{
  "arch": "transformer_decoder",
  "model": "autoregressive pixel model",
  "dataset": "regions of photos with short descriptions (Visual Genome)",
  "train_examples": 101725,
  "image_size": 16,
  "horizontal_flip": false,
  "levels_per_channel": 4,
  "vocab_size": 65,
  "width": 192,
  "layers": 8,
  "norm": "layernorm",
  "norm_position": "pre",
  "hidden_act": "star_relu",
  "mlp_ratio": 4,
  "head_dim": 16,
  "fused_qkv": true,
  "bias": "none",
  "qk_norm": true,
  "layer_scale_init": 0.1,
  "parallel_block": false,
  "inner_norm": false,
  "drop_path": 0.1,
  "positions": "learned",
  "tie_word_embeddings": false,
  "init": "lecun_normal",
  "residual_init": "scaled_by_depth",
  "optimizer": "soap",
  "beta2": 0.95,
  "learning_rate": 0.0039,
  "beta1": 0.95,
  "shampoo_beta": 0.95,
  "eps": 1e-08,
  "precondition_frequency": 25,
  "max_precond_dim": 1024,
  "one_sided": false,
  "adamw_lr_other_params": 0.0011,
  "max_grad_norm": 1.0,
  "max_steps": 19600,
  "batch_size": 128,
  "epochs": 24.7,
  "lr_schedule": "cosine",
  "final_lr_fraction": 0.01,
  "warmup_steps": 580,
  "weight_decay": 0.2,
  "adamw_weight_decay_other_params": 0.01
}
Rows from block 4, named by matrix and row number. Rows with one number belong to one attention dimension. Each number is 200 + 40 x the weight over its row's rms, rounded and kept within 0 to 999. All counts start at 0. After the name is the row's rms in percent of the matrix's.
# v: attention query, key and value (stacked) (model.blocks.4.attn.qkv.weight, 576x192, the v third), inputs 128-191
# proj: attention output (model.blocks.4.attn.proj.weight, 192x192, transposed), outputs 128-191
v.102,104,246,163,136,208,222,213,220,202,211,198,200,283,297,131,207,263,168,118,222,220,248,222,192,219,146,209,214,185,175,158,186,173,246,143,197,177,215,175,244,188,207,104,230,188,244,169,190,276,254,176,97,119,215,169,282,193,272,229,204,199,165,174,161,232
v.103,100,163,189,197,157,185,212,270,243,167,137,222,145,181,269,134,115,182,193,162,253,243,212,188,125,167,109,125,259,138,154,217,212,229,191,193,230,157,218,254,187,152,187,150,165,305,207,141,221,154,190,196,230,148,268,191,162,202,131,241,135,148,200,199,248
v.104,100,196,128,238,240,208,193,266,234,144,199,238,66,189,185,164,265,215,185,229,251,204,218,219,173,224,220,177,133,145,189,192,191,241,167,198,221,252,316,190,242,124,154,230,210,219,128,179,165,260,168,208,175,245,180,170,156,196,204,120,186,193,201,306,254
v.105,109,195,276,191,151,192,173,159,194,185,244,209,150,207,238,214,164,226,159,176,204,223,196,256,150,167,207,119,176,164,117,251,214,161,225,175,119,164,170,239,196,193,161,193,207,106,236,176,147,213,236,154,206,234,131,224,214,193,207,126,256,215,206,200,189
v.106,102,192,239,221,208,217,214,230,211,190,212,215,181,223,202,228,129,206,187,200,207,145,182,144,144,148,272,232,155,160,227,168,165,183,176,207,202,100,229,177,135,235,168,239,168,222,267,142,234,235,279,160,222,196,155,251,167,157,131,242,201,254,241,192,165
v.107,095,132,179,207,237,239,234,232,239,190,272,238,264,177,258,155,216,233,244,261,163,194,151,292,234,145,223,179,261,156,166,196,191,181,267,171,161,148,140,262,146,153,198,218,244,218,186,171,273,181,180,181,132,190,191,247,206,119,233,177,232,230,252,149,180
v.108,103,218,225,162,242,206,221,170,181,173,238,172,152,208,223,243,241,169,176,225,205,197,216,164,248,215,116,230,210,157,205,267,268,141,112,223,169,278,231,273,182,175,157,280,162,146,308,270,207,206,233,241,305,138,193,173,202,165,192,129,151,210,246,227,219
v.109,102,211,214,202,195,129,208,191,205,230,164,225,264,181,187,160,254,240,140,120,205,193,186,207,206,173,180,234,167,221,198,217,198,169,169,176,137,277,193,138,167,194,207,158,170,247,217,135,180,299,213,214,178,247,203,245,207,128,278,227,207,197,242,207,231
v.110,100,170,227,196,224,194,222,168,174,141,189,270,194,222,177,254,146,243,194,204,204,197,191,219,233,212,190,223,194,216,188,178,197,242,229,203,101,247,203,199,142,174,193,225,149,222,226,187,210,263,152,237,239,258,207,183,236,262,129,134,209,250,214,237,180
v.111,097,105,146,178,221,268,228,164,208,225,175,153,198,177,252,170,135,224,196,238,216,187,185,211,201,286,183,147,179,148,177,167,266,186,182,248,219,142,219,256,224,221,201,233,160,181,175,218,127,172,306,220,215,230,180,189,271,197,159,217,183,263,235,220,202
v.112,101,174,192,194,240,145,243,146,137,203,161,219,158,179,302,155,150,272,214,266,149,147,209,253,203,164,234,230,192,132,168,177,178,186,269,257,140,242,240,162,146,211,189,205,186,238,130,252,250,126,241,231,101,173,222,192,196,121,242,265,161,203,154,188,183
v.113,100,207,288,279,174,160,214,239,232,171,232,238,251,159,246,172,237,185,177,204,232,202,150,186,176,219,149,196,137,226,189,231,226,186,193,182,165,236,202,251,205,238,191,210,244,172,199,166,179,225,198,249,207,241,247,194,184,183,272,198,126,220,192,206,128
v.114,093,161,240,204,255,224,230,177,221,263,250,168,142,241,220,160,217,107,156,161,134,173,218,127,165,205,167,198,158,132,283,255,152,223,235,212,199,157,233,140,204,226,160,203,224,233,226,193,237,212,164,222,222,215,167,218,208,286,137,185,235,208,216,200,167
v.115,086,179,255,210,222,184,197,234,223,198,145,186,132,138,216,197,203,201,302,242,135,205,249,234,175,247,223,184,233,205,181,262,207,198,208,246,176,164,204,134,201,228,239,188,177,110,157,160,296,231,119,214,258,189,209,173,234,162,228,227,144,203,272,266,225
v.116,102,232,216,182,220,242,216,203,237,246,221,158,263,208,217,146,188,175,267,252,208,148,200,217,204,183,195,119,180,137,214,170,294,196,168,267,238,220,220,124,314,150,273,135,240,192,225,225,205,200,212,198,174,208,202,258,236,184,191,94,148,253,238,251,202
v.117,106,177,226,128,246,200,136,192,227,214,252,235,199,250,225,153,216,140,197,126,184,215,112,307,203,199,197,238,243,197,156,221,190,135,216,181,227,280,192,192,223,219,257,187,155,124,115,187,142,195,202,181,216,186,290,181,189,264,212,275,193,181,218,225,246
v.118,091,251,333,190,234,190,187,227,219,204,150,243,183,261,157,172,189,219,200,199,169,176,164,176,168,158,178,199,199,194,263,154,149,174,243,259,109,226,200,168,183,270,185,218,198,196,106,187,210,218,174,143,161,215,206,252,208,233,181,256,197,165,238,296,210
v.119,097,101,231,255,157,151,191,237,170,199,203,218,211,183,203,231,223,180,190,235,209,224,130,171,279,225,223,166,226,190,158,176,166,201,132,143,226,204,225,251,199,242,151,223,124,232,229,185,223,218,195,163,170,154,224,242,218,244,205,160,203,244,200,204,245
v.120,096,249,250,192,225,151,239,211,116,251,119,171,197,187,147,176,215,179,231,166,172,193,196,174,257,247,173,213,248,159,199,202,144,153,190,197,187,214,176,134,171,233,226,162,244,153,180,196,222,196,191,207,250,189,206,171,230,220,203,212,172,179,261,207,284
v.121,093,191,162,186,165,235,181,215,217,198,236,173,201,241,242,179,235,204,211,224,223,130,179,199,165,211,159,143,215,193,222,226,165,181,251,198,191,225,276,246,237,107,220,223,282,300,172,236,177,202,154,210,276,168,208,194,139,183,257,234,172,228,227,163,219
v.122,102,215,291,168,172,138,187,186,205,97,176,214,203,201,198,197,189,194,251,207,183,152,112,263,199,192,230,187,176,117,241,172,196,172,205,179,187,221,163,244,204,178,146,194,208,183,115,217,227,142,245,184,231,191,182,200,170,185,113,146,204,170,166,201,209
v.123,103,168,226,244,174,251,186,227,230,207,182,284,211,273,213,223,168,230,244,181,223,277,292,188,210,214,138,146,194,255,205,166,224,222,184,219,282,185,254,176,196,173,182,139,246,174,220,150,201,256,249,213,154,260,238,260,187,268,225,199,179,234,286,203,126
v.124,096,203,172,165,252,216,226,193,301,241,201,188,209,158,197,212,196,229,222,154,180,249,140,213,229,204,212,192,218,168,195,297,195,153,147,188,236,262,130,177,238,153,229,176,194,228,236,233,241,218,296,183,180,151,168,228,231,135,162,217,222,180,206,159,162
v.125,102,174,187,244,229,220,144,228,208,186,256,242,161,214,145,215,200,219,182,146,164,171,259,117,207,194,196,253,232,211,170,160,273,172,258,211,197,259,181,143,172,183,208,202,152,179,135,201,234,130,157,133,181,191,215,207,266,172,194,204,243,228,106,204,191
v.126,094,146,234,234,262,161,241,257,141,215,275,213,243,178,211,252,219,258,172,174,189,284,202,183,235,177,252,233,198,195,217,188,201,208,230,215,266,196,162,233,208,213,203,255,214,198,237,253,203,157,147,248,183,179,205,143,191,186,207,192,176,281,225,148,248
v.127,104,217,162,180,197,212,220,283,205,226,242,256,163,226,259,289,281,210,148,151,248,218,156,186,200,241,163,257,258,198,180,294,186,214,218,173,211,195,177,130,206,180,200,200,207,230,161,207,235,201,168,211,143,299,216,238,181,188,205,105,239,235,173,132,165
v.128,100,249,244,285,205,181,292,204,153,251,83,279,150,225,220,269,242,179,172,167,227,201,191,177,248,198,213,184,174,241,157,193,234,201,219,174,142,159,128,134,162,227,218,149,200,225,180,203,189,174,258,135,180,177,221,158,197,223,205,169,223,175,135,221,227
v.129,100,218,189,168,163,188,216,242,222,191,194,221,200,267,210,215,208,169,230,213,189,206,261,149,147,164,263,206,187,279,150,223,174,132,248,164,219,172,188,173,218,151,129,223,224,185,177,191,226,171,205,283,169,242,209,136,119,195,253,280,192,228,190,230,162
v.130,103,211,213,211,189,178,208,212,270,241,217,318,206,214,218,220,142,185,216,215,164,217,206,208,210,148,161,110,179,257,179,169,209,249,168,285,211,243,218,200,166,148,177,201,236,191,199,180,230,230,253,150,234,256,216,177,239,138,129,235,213,174,260,153,207
v.131,102,140,192,229,249,250,242,232,212,252,188,189,259,211,175,178,136,265,206,216,216,205,138,210,198,232,316,228,206,198,267,171,179,287,153,137,172,176,130,139,207,188,175,179,102,172,239,167,212,163,147,127,200,185,206,162,186,169,219,270,145,213,208,125,167
v.132,102,152,191,247,150,212,259,216,173,155,151,199,208,197,211,174,214,241,183,176,283,262,206,216,274,168,194,217,261,146,214,218,229,276,235,180,151,234,238,161,257,132,149,277,200,175,212,226,202,285,204,268,211,228,250,187,227,204,190,160,195,189,192,251,195
v.133,099,163,152,263,249,132,208,226,167,178,175,159,176,206,183,179,217,213,235,110,152,243,186,171,128,249,237,239,258,198,142,140,117,189,224,222,303,150,175,239,181,171,177,227,146,188,108,230,226,175,203,183,204,156,260,187,325,190,153,263,186,157,217,237,207
v.134,103,229,148,189,179,203,303,241,277,183,243,186,196,170,198,172,215,109,190,264,224,132,217,178,247,278,236,190,209,119,129,165,136,245,167,142,166,181,242,243,253,230,256,258,243,206,187,173,214,182,270,217,248,169,181,160,132,240,228,189,238,214,225,118,208
v.135,099,176,155,212,289,206,249,239,165,232,193,195,237,199,176,158,260,189,143,151,226,241,232,241,193,184,165,262,169,224,210,220,165,243,221,230,183,228,188,188,167,279,143,201,287,241,107,179,189,130,182,198,235,173,185,154,261,255,188,189,174,238,267,128,190
v.136,110,244,187,131,215,216,153,223,225,194,287,216,192,170,196,147,186,225,171,219,180,218,185,211,231,191,197,206,210,162,223,196,231,157,153,168,141,104,219,166,260,235,223,285,119,169,203,145,193,230,225,242,265,187,154,218,204,237,213,203,249,217,208,216,144
v.137,103,195,177,104,231,222,228,144,88,239,244,214,233,203,220,199,215,195,137,194,181,188,142,207,198,255,279,200,140,183,249,186,209,163,212,168,219,186,158,181,185,134,148,190,255,217,187,234,208,181,204,228,174,232,189,231,149,243,239,185,158,196,163,182,238
v.138,103,267,245,253,213,136,242,190,227,165,164,237,231,173,178,197,149,159,204,252,139,234,200,200,246,175,145,175,234,190,205,187,199,247,119,280,147,216,238,182,167,181,229,139,245,248,197,183,178,200,311,206,145,235,148,240,169,212,186,189,118,192,99,159,200
v.139,106,197,187,220,205,162,245,253,200,241,243,181,231,181,180,231,121,140,221,144,110,180,222,254,205,179,174,150,249,209,185,198,173,212,228,120,272,163,148,211,164,151,285,212,269,225,167,215,222,261,252,238,159,217,195,231,222,197,210,203,152,205,266,296,176
v.140,103,109,239,213,160,268,222,202,201,190,235,262,184,137,184,279,243,287,177,123,188,220,119,197,246,185,193,133,250,175,227,216,210,234,139,152,237,237,186,236,217,256,186,181,199,221,212,225,208,217,220,203,196,144,164,185,244,212,180,230,286,152,220,247,176
v.141,104,269,198,169,201,165,205,251,214,223,217,191,188,137,190,182,182,221,236,116,183,224,169,209,190,144,218,242,196,225,215,204,191,151,161,272,243,202,190,157,217,214,139,233,192,232,212,181,267,214,216,202,204,140,175,169,251,198,185,235,236,207,234,209,209
v.142,093,161,216,183,279,184,138,185,223,207,142,197,171,197,238,238,223,235,212,207,187,214,179,299,232,246,151,185,131,223,185,230,182,196,231,155,208,227,220,176,181,196,155,185,232,277,155,147,214,110,136,227,234,156,238,179,253,179,217,196,218,206,191,207,215
v.143,096,193,196,291,225,253,263,289,227,197,168,198,203,172,184,199,310,268,204,237,261,235,234,187,191,254,153,194,181,212,140,155,289,195,238,198,144,196,246,210,163,196,203,204,210,185,225,121,225,193,231,151,168,223,178,191,201,163,166,217,258,147,199,248,137
v.144,098,186,187,241,224,208,206,202,168,202,142,175,220,258,296,222,253,224,233,211,156,180,210,279,163,168,175,242,242,193,142,249,215,278,218,156,191,179,201,212,132,270,206,165,173,195,186,173,211,249,196,112,205,161,241,140,183,205,177,243,312,157,204,195,164
v.145,093,200,200,247,168,137,183,221,208,224,155,182,127,194,209,330,196,243,184,163,218,209,243,200,217,180,129,144,221,233,246,246,209,186,217,196,111,220,202,195,175,237,197,187,254,149,146,200,171,171,197,233,245,259,198,291,307,130,236,192,219,146,214,180,174
v.146,094,157,149,237,196,252,274,208,222,171,137,197,192,161,218,212,350,144,161,258,251,226,204,159,202,235,171,218,225,198,180,231,230,192,200,264,227,220,232,159,188,174,295,113,213,138,45,241,164,167,192,219,180,216,226,234,162,142,193,204,194,162,190,214,231
v.147,103,173,134,211,188,255,186,210,204,224,263,143,160,271,175,141,176,191,261,152,131,229,223,168,229,207,231,158,191,238,224,210,286,206,150,179,174,192,189,240,252,178,164,198,107,203,240,166,170,199,148,142,230,253,153,184,236,221,190,285,252,160,192,144,169
v.148,100,186,261,218,242,140,143,141,147,226,207,185,233,252,220,219,216,167,224,220,213,168,135,122,137,221,164,155,154,221,181,191,261,274,146,164,162,210,211,207,270,164,163,196,237,204,226,178,226,192,165,120,249,152,231,198,253,196,222,150,120,210,203,134,188
v.149,101,194,252,194,169,181,189,173,242,197,172,216,187,230,218,184,205,151,250,178,235,224,153,260,178,207,189,171,183,156,229,175,248,193,226,174,259,231,232,209,212,235,286,256,192,150,168,193,231,174,158,233,235,218,191,134,162,135,244,233,200,183,202,176,229
v.150,098,177,178,213,188,264,212,311,187,155,200,160,261,188,202,228,173,170,239,275,203,196,216,157,161,190,182,249,173,295,194,142,157,177,231,217,273,142,196,201,224,165,220,257,225,244,227,176,145,164,287,209,180,206,205,262,197,227,199,213,239,230,215,282,179
v.151,104,153,164,204,295,185,191,258,155,155,229,194,207,187,208,238,207,182,250,204,143,256,260,173,212,150,220,271,171,196,228,182,228,173,141,182,126,144,218,186,202,223,255,186,204,277,213,231,165,165,179,280,178,239,198,184,170,213,274,214,198,272,92,145,229
v.152,101,198,224,205,175,214,252,139,264,177,177,128,201,229,151,195,215,240,166,229,190,121,249,315,221,139,142,159,245,169,223,173,172,217,171,205,234,198,206,227,197,167,269,166,220,185,225,230,209,141,146,175,207,249,150,249,176,139,175,135,203,183,253,168,226
proj.102,097,182,159,235,108,201,222,112,230,231,163,185,210,96,193,156,247,173,259,167,172,150,188,182,167,186,250,205,185,180,177,250,247,143,203,186,184,184,262,170,183,205,234,195,136,282,226,207,145,222,181,205,207,157,269,180,159,230,110,241,186,288,247,246,172
proj.103,097,256,140,146,275,178,187,127,183,152,177,219,224,238,195,245,203,217,174,206,167,190,227,189,236,222,180,219,177,279,213,182,213,228,97,137,220,245,308,178,163,259,196,283,157,211,213,243,191,202,219,190,190,188,233,163,264,161,201,233,233,243,201,236,187
proj.104,098,217,215,220,186,160,174,254,204,214,198,146,261,177,221,156,167,227,237,137,248,267,177,228,239,212,174,177,276,232,210,195,238,224,225,167,260,172,166,138,169,176,241,197,77,196,285,232,215,196,291,248,256,201,194,197,200,200,217,252,153,221,213,181,208
proj.105,106,184,172,200,196,181,183,176,199,185,120,239,212,217,175,169,192,184,271,122,179,213,228,185,226,189,240,145,245,239,178,197,216,225,213,183,236,228,251,120,231,246,180,220,244,244,274,234,188,210,276,142,119,153,190,224,180,177,152,221,135,187,184,209,209
proj.106,106,234,179,180,160,194,177,217,143,159,150,227,255,281,278,241,170,237,226,186,240,197,197,270,146,224,145,161,222,267,178,191,202,213,221,147,202,291,168,194,172,201,162,204,175,183,164,185,132,263,164,229,217,251,269,177,293,211,180,226,170,184,193,209,189
proj.107,100,157,206,215,162,210,141,149,189,179,211,184,145,211,159,233,165,173,173,211,209,173,193,128,148,183,126,193,196,177,268,199,173,195,235,248,244,210,236,159,208,227,184,195,298,219,215,278,196,265,230,186,242,159,190,136,261,232,157,175,121,222,215,155,209
proj.108,101,249,120,238,210,130,251,204,219,159,214,190,172,217,192,112,116,198,233,180,236,210,216,223,146,178,189,234,250,202,217,179,165,258,209,216,152,223,211,140,180,208,226,180,246,200,167,145,164,144,184,161,165,248,142,203,212,195,245,246,229,182,132,169,182
proj.109,100,223,184,187,178,264,201,137,192,202,234,282,156,162,182,176,207,153,144,155,232,256,210,208,81,235,232,160,199,201,180,195,188,234,293,248,238,157,205,245,173,175,213,255,176,202,146,182,184,100,178,143,205,132,193,189,179,210,205,217,166,233,134,240,195
proj.110,104,205,212,189,175,209,230,176,241,226,118,188,210,233,197,175,243,181,192,126,263,197,201,233,154,148,219,216,243,149,189,216,189,159,204,185,279,145,137,202,218,228,268,183,239,164,175,280,203,163,204,216,296,104,192,226,166,203,192,196,198,95,200,155,246
proj.111,096,202,183,122,208,176,202,171,199,216,255,219,271,182,171,192,174,235,190,248,208,186,253,186,199,198,134,244,175,284,236,214,124,233,282,104,198,192,158,152,199,171,204,142,163,226,185,158,293,162,164,208,252,149,131,159,198,215,199,183,268,185,181,173,240
proj.112,100,211,172,147,242,277,118,252,216,238,222,290,233,149,173,265,200,141,212,207,210,255,213,159,247,147,197,223,155,235,241,244,247,222,243,139,243,259,220,198,191,226,144,177,187,231,283,166,145,228,178,276,188,168,152,207,159,254,230,188,212,222,220,208,184
proj.113,093,183,242,227,202,180,255,205,269,195,202,165,172,207,240,172,200,167,207,209,167,235,203,176,131,149,181,227,317,302,228,202,212,202,196,166,242,130,181,200,163,180,181,218,194,228,215,254,226,286,120,224,204,194,212,216,186,188,204,207,207,186,163,169,205
proj.114,094,161,225,232,139,195,198,237,188,132,160,162,217,232,167,202,280,214,240,198,253,191,191,211,180,231,179,186,195,228,157,107,197,149,184,140,201,174,133,208,238,218,180,241,317,156,146,215,144,218,210,155,186,184,198,194,175,212,207,214,300,214,185,184,118
proj.115,094,188,241,183,209,230,147,209,154,168,183,208,238,261,180,179,164,234,246,171,275,180,264,204,245,171,198,178,238,169,232,126,204,235,151,152,126,242,133,210,191,183,153,191,219,238,170,189,239,211,211,207,180,194,168,162,176,167,260,224,198,242,131,115,227
proj.116,097,160,222,234,215,187,203,180,230,138,219,207,115,166,180,229,179,162,172,190,235,200,280,169,227,162,150,228,167,245,207,204,176,178,220,108,203,116,207,157,174,242,240,262,219,186,215,245,276,198,156,227,241,253,141,196,161,173,203,240,174,173,150,186,208
proj.117,096,208,193,169,175,193,292,181,159,144,201,261,235,178,217,274,225,265,220,227,202,157,264,241,184,242,150,201,177,248,192,156,136,194,154,175,164,211,229,237,119,241,216,229,280,225,275,196,155,208,215,132,188,218,238,257,247,212,197,226,162,355,150,222,203
proj.118,085,261,190,258,115,199,119,201,238,109,258,138,213,113,262,233,227,214,149,181,229,221,205,283,243,245,233,225,193,170,248,271,267,224,182,195,225,213,211,249,197,211,221,196,224,160,235,239,151,201,174,205,220,146,171,218,181,220,198,205,212,170,191,187,192
proj.119,096,294,195,198,156,168,203,193,134,147,129,204,102,185,166,154,235,213,181,122,193,213,247,217,130,149,144,195,129,253,211,170,238,184,135,252,216,215,189,198,209,215,228,199,211,234,212,237,178,216,217,201,149,236,205,209,209,139,261,167,153,157,173,254,135
proj.120,088,109,133,238,201,197,211,233,265,217,255,165,209,269,286,121,133,239,252,200,225,162,206,182,230,186,246,199,98,183,123,197,277,186,206,185,214,155,211,197,215,171,174,177,182,264,256,263,259,218,222,211,198,171,179,202,190,226,207,242,249,224,208,149,111
proj.121,087,180,193,224,282,210,166,197,241,201,232,159,230,148,188,148,226,210,226,281,165,132,155,193,202,272,216,214,224,173,228,235,221,177,260,221,175,191,195,167,214,156,185,208,222,178,240,133,344,159,250,177,174,238,216,196,192,150,212,229,195,174,226,175,179
proj.122,102,160,188,180,238,228,148,200,145,205,178,170,207,163,202,205,186,196,181,196,250,238,197,210,159,191,122,159,202,270,150,196,175,220,229,264,255,177,173,202,173,182,197,164,228,170,209,143,161,203,181,199,214,166,150,207,134,158,152,225,169,193,155,208,224
proj.123,097,169,176,175,184,221,228,201,176,194,243,196,180,182,117,165,173,204,264,159,134,137,149,124,172,181,201,236,242,188,173,296,279,171,135,177,177,181,193,223,207,240,254,215,181,186,189,216,146,226,153,231,175,248,208,186,247,155,162,105,196,193,214,199,241
proj.124,098,142,198,210,148,112,179,234,187,145,193,231,123,219,254,134,168,247,203,305,254,145,263,229,236,172,185,247,223,254,169,217,196,158,203,220,217,218,224,216,210,172,180,236,138,160,261,198,192,160,192,173,241,167,250,237,179,252,199,111,182,233,164,185,225
proj.125,096,137,207,150,222,201,167,174,203,221,300,229,247,241,180,158,221,163,253,161,242,159,183,223,168,218,256,171,192,188,206,235,188,239,154,248,195,150,287,223,220,316,176,146,248,244,207,208,117,225,202,172,183,154,197,143,180,181,212,207,154,206,231,194,177
proj.126,097,274,225,202,181,157,217,197,213,186,248,216,162,214,223,160,222,144,224,235,188,80,133,260,178,214,175,146,231,248,214,232,195,223,218,200,164,198,154,201,152,213,184,163,250,189,189,159,176,172,176,187,181,142,219,239,234,229,215,188,293,184,156,193,157
proj.127,099,167,170,262,108,192,218,194,233,187,188,136,189,302,191,128,220,158,258,263,176,181,176,197,222,169,154,228,157,232,177,134,226,136,177,165,193,240,158,208,214,216,221,265,280,251,237,190,211,173,215,201,228,197,149,151,223,188,145,260,225,240,209,252,170
proj.128,102,252,215,211,180,155,126,178,249,205,216,211,206,238,198,175,179,230,195,187,168,207,222,244,176,119,218,182,249,148,258,230,179,199,161,171,255,208,152,203,194,165,225,255,236,204,222,142,189,217,139,166,255,130,169,227,161,163,142,139,219,148,201,231,199
proj.129,099,187,169,185,227,163,186,127,191,271,224,232,236,215,174,143,183,196,146,181,207,250,203,173,181,196,141,215,199,170,192,231,231,264,158,274,234,187,163,201,227,200,179,166,205,199,192,167,174,110,164,166,164,162,198,302,183,213,215,249,138,206,151,251,175
proj.130,095,115,286,241,142,103,169,166,194,210,168,157,111,198,185,252,275,176,127,274,169,199,174,255,189,228,199,270,206,155,200,265,201,171,155,221,157,226,147,204,217,295,196,135,279,238,225,220,234,197,257,172,207,168,117,196,258,225,251,179,165,184,208,231,193
proj.131,100,212,177,146,161,249,193,191,239,185,215,186,159,162,300,171,240,137,215,293,236,150,253,141,165,195,147,188,205,195,236,271,247,179,211,193,142,161,222,238,205,220,210,122,170,263,193,212,162,223,187,209,267,288,204,139,146,187,179,136,154,248,226,230,96
proj.132,104,220,196,185,257,207,109,217,189,288,244,219,207,253,252,194,224,170,152,198,206,229,146,190,214,224,197,201,220,168,210,194,112,232,157,210,155,170,175,201,125,165,210,157,184,229,257,77,209,174,189,133,179,151,228,242,114,238,151,175,244,232,222,163,238
proj.133,096,184,207,173,156,135,267,239,225,206,184,174,109,217,233,158,189,256,161,176,151,132,181,171,229,144,217,123,195,221,213,236,204,253,194,164,225,162,160,230,154,136,173,201,291,183,181,197,159,155,204,223,211,243,223,233,182,162,199,194,232,216,244,165,112
proj.134,101,224,193,196,164,196,158,201,192,213,220,134,227,298,244,180,210,252,307,193,261,256,158,199,186,176,188,176,204,177,286,213,169,227,229,147,192,207,205,263,199,112,158,218,245,159,195,221,190,210,74,199,210,265,245,222,217,244,129,240,135,133,207,252,217
proj.135,099,186,236,231,114,133,245,154,236,219,159,168,162,149,188,206,173,217,241,247,223,177,192,191,207,208,219,136,243,271,154,153,144,187,297,176,204,277,216,202,257,114,198,173,163,167,187,197,163,245,159,221,219,109,186,196,220,169,209,220,205,188,125,205,246
proj.136,101,253,187,225,242,149,167,184,92,199,209,167,164,204,225,180,245,227,203,124,138,195,232,206,142,185,203,222,197,189,204,172,158,234,192,191,172,222,238,253,200,230,220,168,230,191,245,183,182,198,220,238,150,247,278,220,230,183,243,161,189,93,263,294,195
proj.137,094,254,213,185,211,160,272,277,232,234,171,180,169,175,142,238,172,166,188,219,209,223,201,168,230,149,210,173,192,199,147,211,180,178,206,146,221,241,234,195,187,169,255,177,115,201,244,236,158,224,182,244,161,187,131,161,195,199,208,183,212,172,203,211,175
proj.138,099,107,171,231,165,201,251,221,184,210,226,165,132,169,323,162,212,273,196,182,215,179,244,222,129,215,275,243,177,217,183,175,196,212,175,217,185,195,208,132,145,193,172,258,229,230,215,159,250,153,205,208,273,167,173,241,220,199,198,261,297,175,188,205,197
proj.139,097,218,198,150,207,200,153,121,221,200,189,175,198,137,186,132,220,177,166,184,232,150,169,180,218,146,199,225,92,272,244,191,210,211,127,246,188,239,216,197,230,238,194,136,196,150,231,221,182,213,165,174,272,248,256,178,146,170,156,235,257,163,226,171,190
proj.140,101,220,103,175,248,157,265,175,183,249,226,162,172,193,193,259,180,173,201,207,182,153,234,158,226,117,195,246,213,216,104,237,187,205,239,153,208,240,152,235,150,207,228,195,196,237,264,188,235,202,273,131,227,207,247,159,178,181,223,169,190,228,165,181,186
proj.141,106,223,164,198,200,174,203,133,221,212,171,228,143,221,171,154,210,177,257,188,249,159,176,181,206,176,210,203,191,104,158,155,220,179,247,229,159,160,164,158,213,164,283,180,284,115,161,276,189,189,223,175,132,210,263,216,217,145,188,195,144,166,130,154,91
proj.142,092,237,200,253,173,229,221,269,236,221,241,215,167,276,186,155,209,212,143,249,190,188,191,213,149,162,235,214,146,74,205,237,219,219,212,177,206,211,183,250,150,166,142,140,213,212,138,235,206,231,196,194,171,175,189,214,212,283,153,244,143,248,219,217,192
proj.143,097,231,184,174,155,135,176,138,242,214,252,168,219,181,187,217,148,191,219,200,171,193,183,230,189,213,231,149,277,162,246,242,119,227,227,208,206,257,190,166,196,207,224,175,175,240,223,202,191,200,234,205,186,220,215,230,138,244,159,185,219,210,198,179,183
proj.144,101,175,224,145,182,287,197,213,139,139,248,218,187,193,135,284,175,203,187,111,227,224,292,204,197,206,217,219,192,181,269,256,158,154,243,218,147,244,245,219,240,167,166,191,211,243,156,192,232,193,101,215,113,242,168,238,147,245,194,145,261,155,205,238,270
proj.145,102,234,195,144,266,173,223,216,175,143,97,240,180,224,195,192,221,203,205,178,180,194,144,151,178,193,144,162,153,202,171,170,178,186,169,143,245,218,180,156,223,170,244,204,189,239,234,176,219,115,173,214,231,217,228,154,164,180,147,169,190,299,222,249,175
proj.146,099,182,217,183,131,170,131,277,191,175,155,197,189,283,139,187,196,179,190,166,171,214,148,231,150,181,307,173,190,255,164,232,261,127,202,188,202,130,180,213,186,193,204,215,194,238,198,130,198,210,153,215,212,165,166,211,209,241,232,219,174,213,223,203,239
proj.147,108,191,230,185,184,224,204,211,176,200,97,174,214,168,218,272,232,156,164,247,241,229,199,158,215,188,231,271,194,213,219,156,189,220,239,238,207,183,268,207,257,204,172,183,245,126,189,211,185,202,188,158,183,230,182,159,195,248,203,173,205,179,146,260,259
proj.148,099,144,235,200,285,191,189,222,270,158,148,180,218,188,203,219,180,196,141,185,200,204,195,128,238,187,290,203,249,203,218,221,158,122,200,112,261,204,134,131,97,174,173,180,215,217,185,231,166,220,211,154,152,159,188,170,132,200,144,156,237,199,166,162,158
proj.149,099,245,194,228,243,241,167,151,181,194,134,295,204,235,233,189,240,271,199,227,162,240,190,131,215,167,232,230,174,231,218,198,156,163,203,264,170,191,142,170,170,210,229,172,188,177,209,239,157,180,152,232,143,251,184,185,153,254,252,189,159,207,174,123,285
proj.150,098,137,141,200,181,183,224,147,262,89,145,235,199,176,209,221,172,230,242,131,178,167,227,235,148,103,286,144,213,143,222,202,225,189,205,272,183,221,214,183,240,291,222,207,153,155,221,236,214,209,241,177,236,215,267,247,204,145,195,177,205,181,186,136,270
proj.151,098,179,153,172,213,127,232,165,267,234,199,172,162,123,138,204,206,230,163,148,264,181,136,228,296,247,212,218,170,255,197,226,148,276,191,234,286,185,192,219,123,171,199,221,129,217,153,188,248,211,208,209,126,252,182,236,255,213,206,239,221,168,155,126,194
proj.152,098,247,196,194,104,207,152,182,149,229,251,211,231,187,224,244,216,261,159,206,165,141,222,229,247,243,228,176,179,276,197,218,245,166,193,262,170,169,148,205,203,236,189,205,265,249,237,194,174,156,200,141,145,124,172,219,256,184,173,154,234,202,161,144,146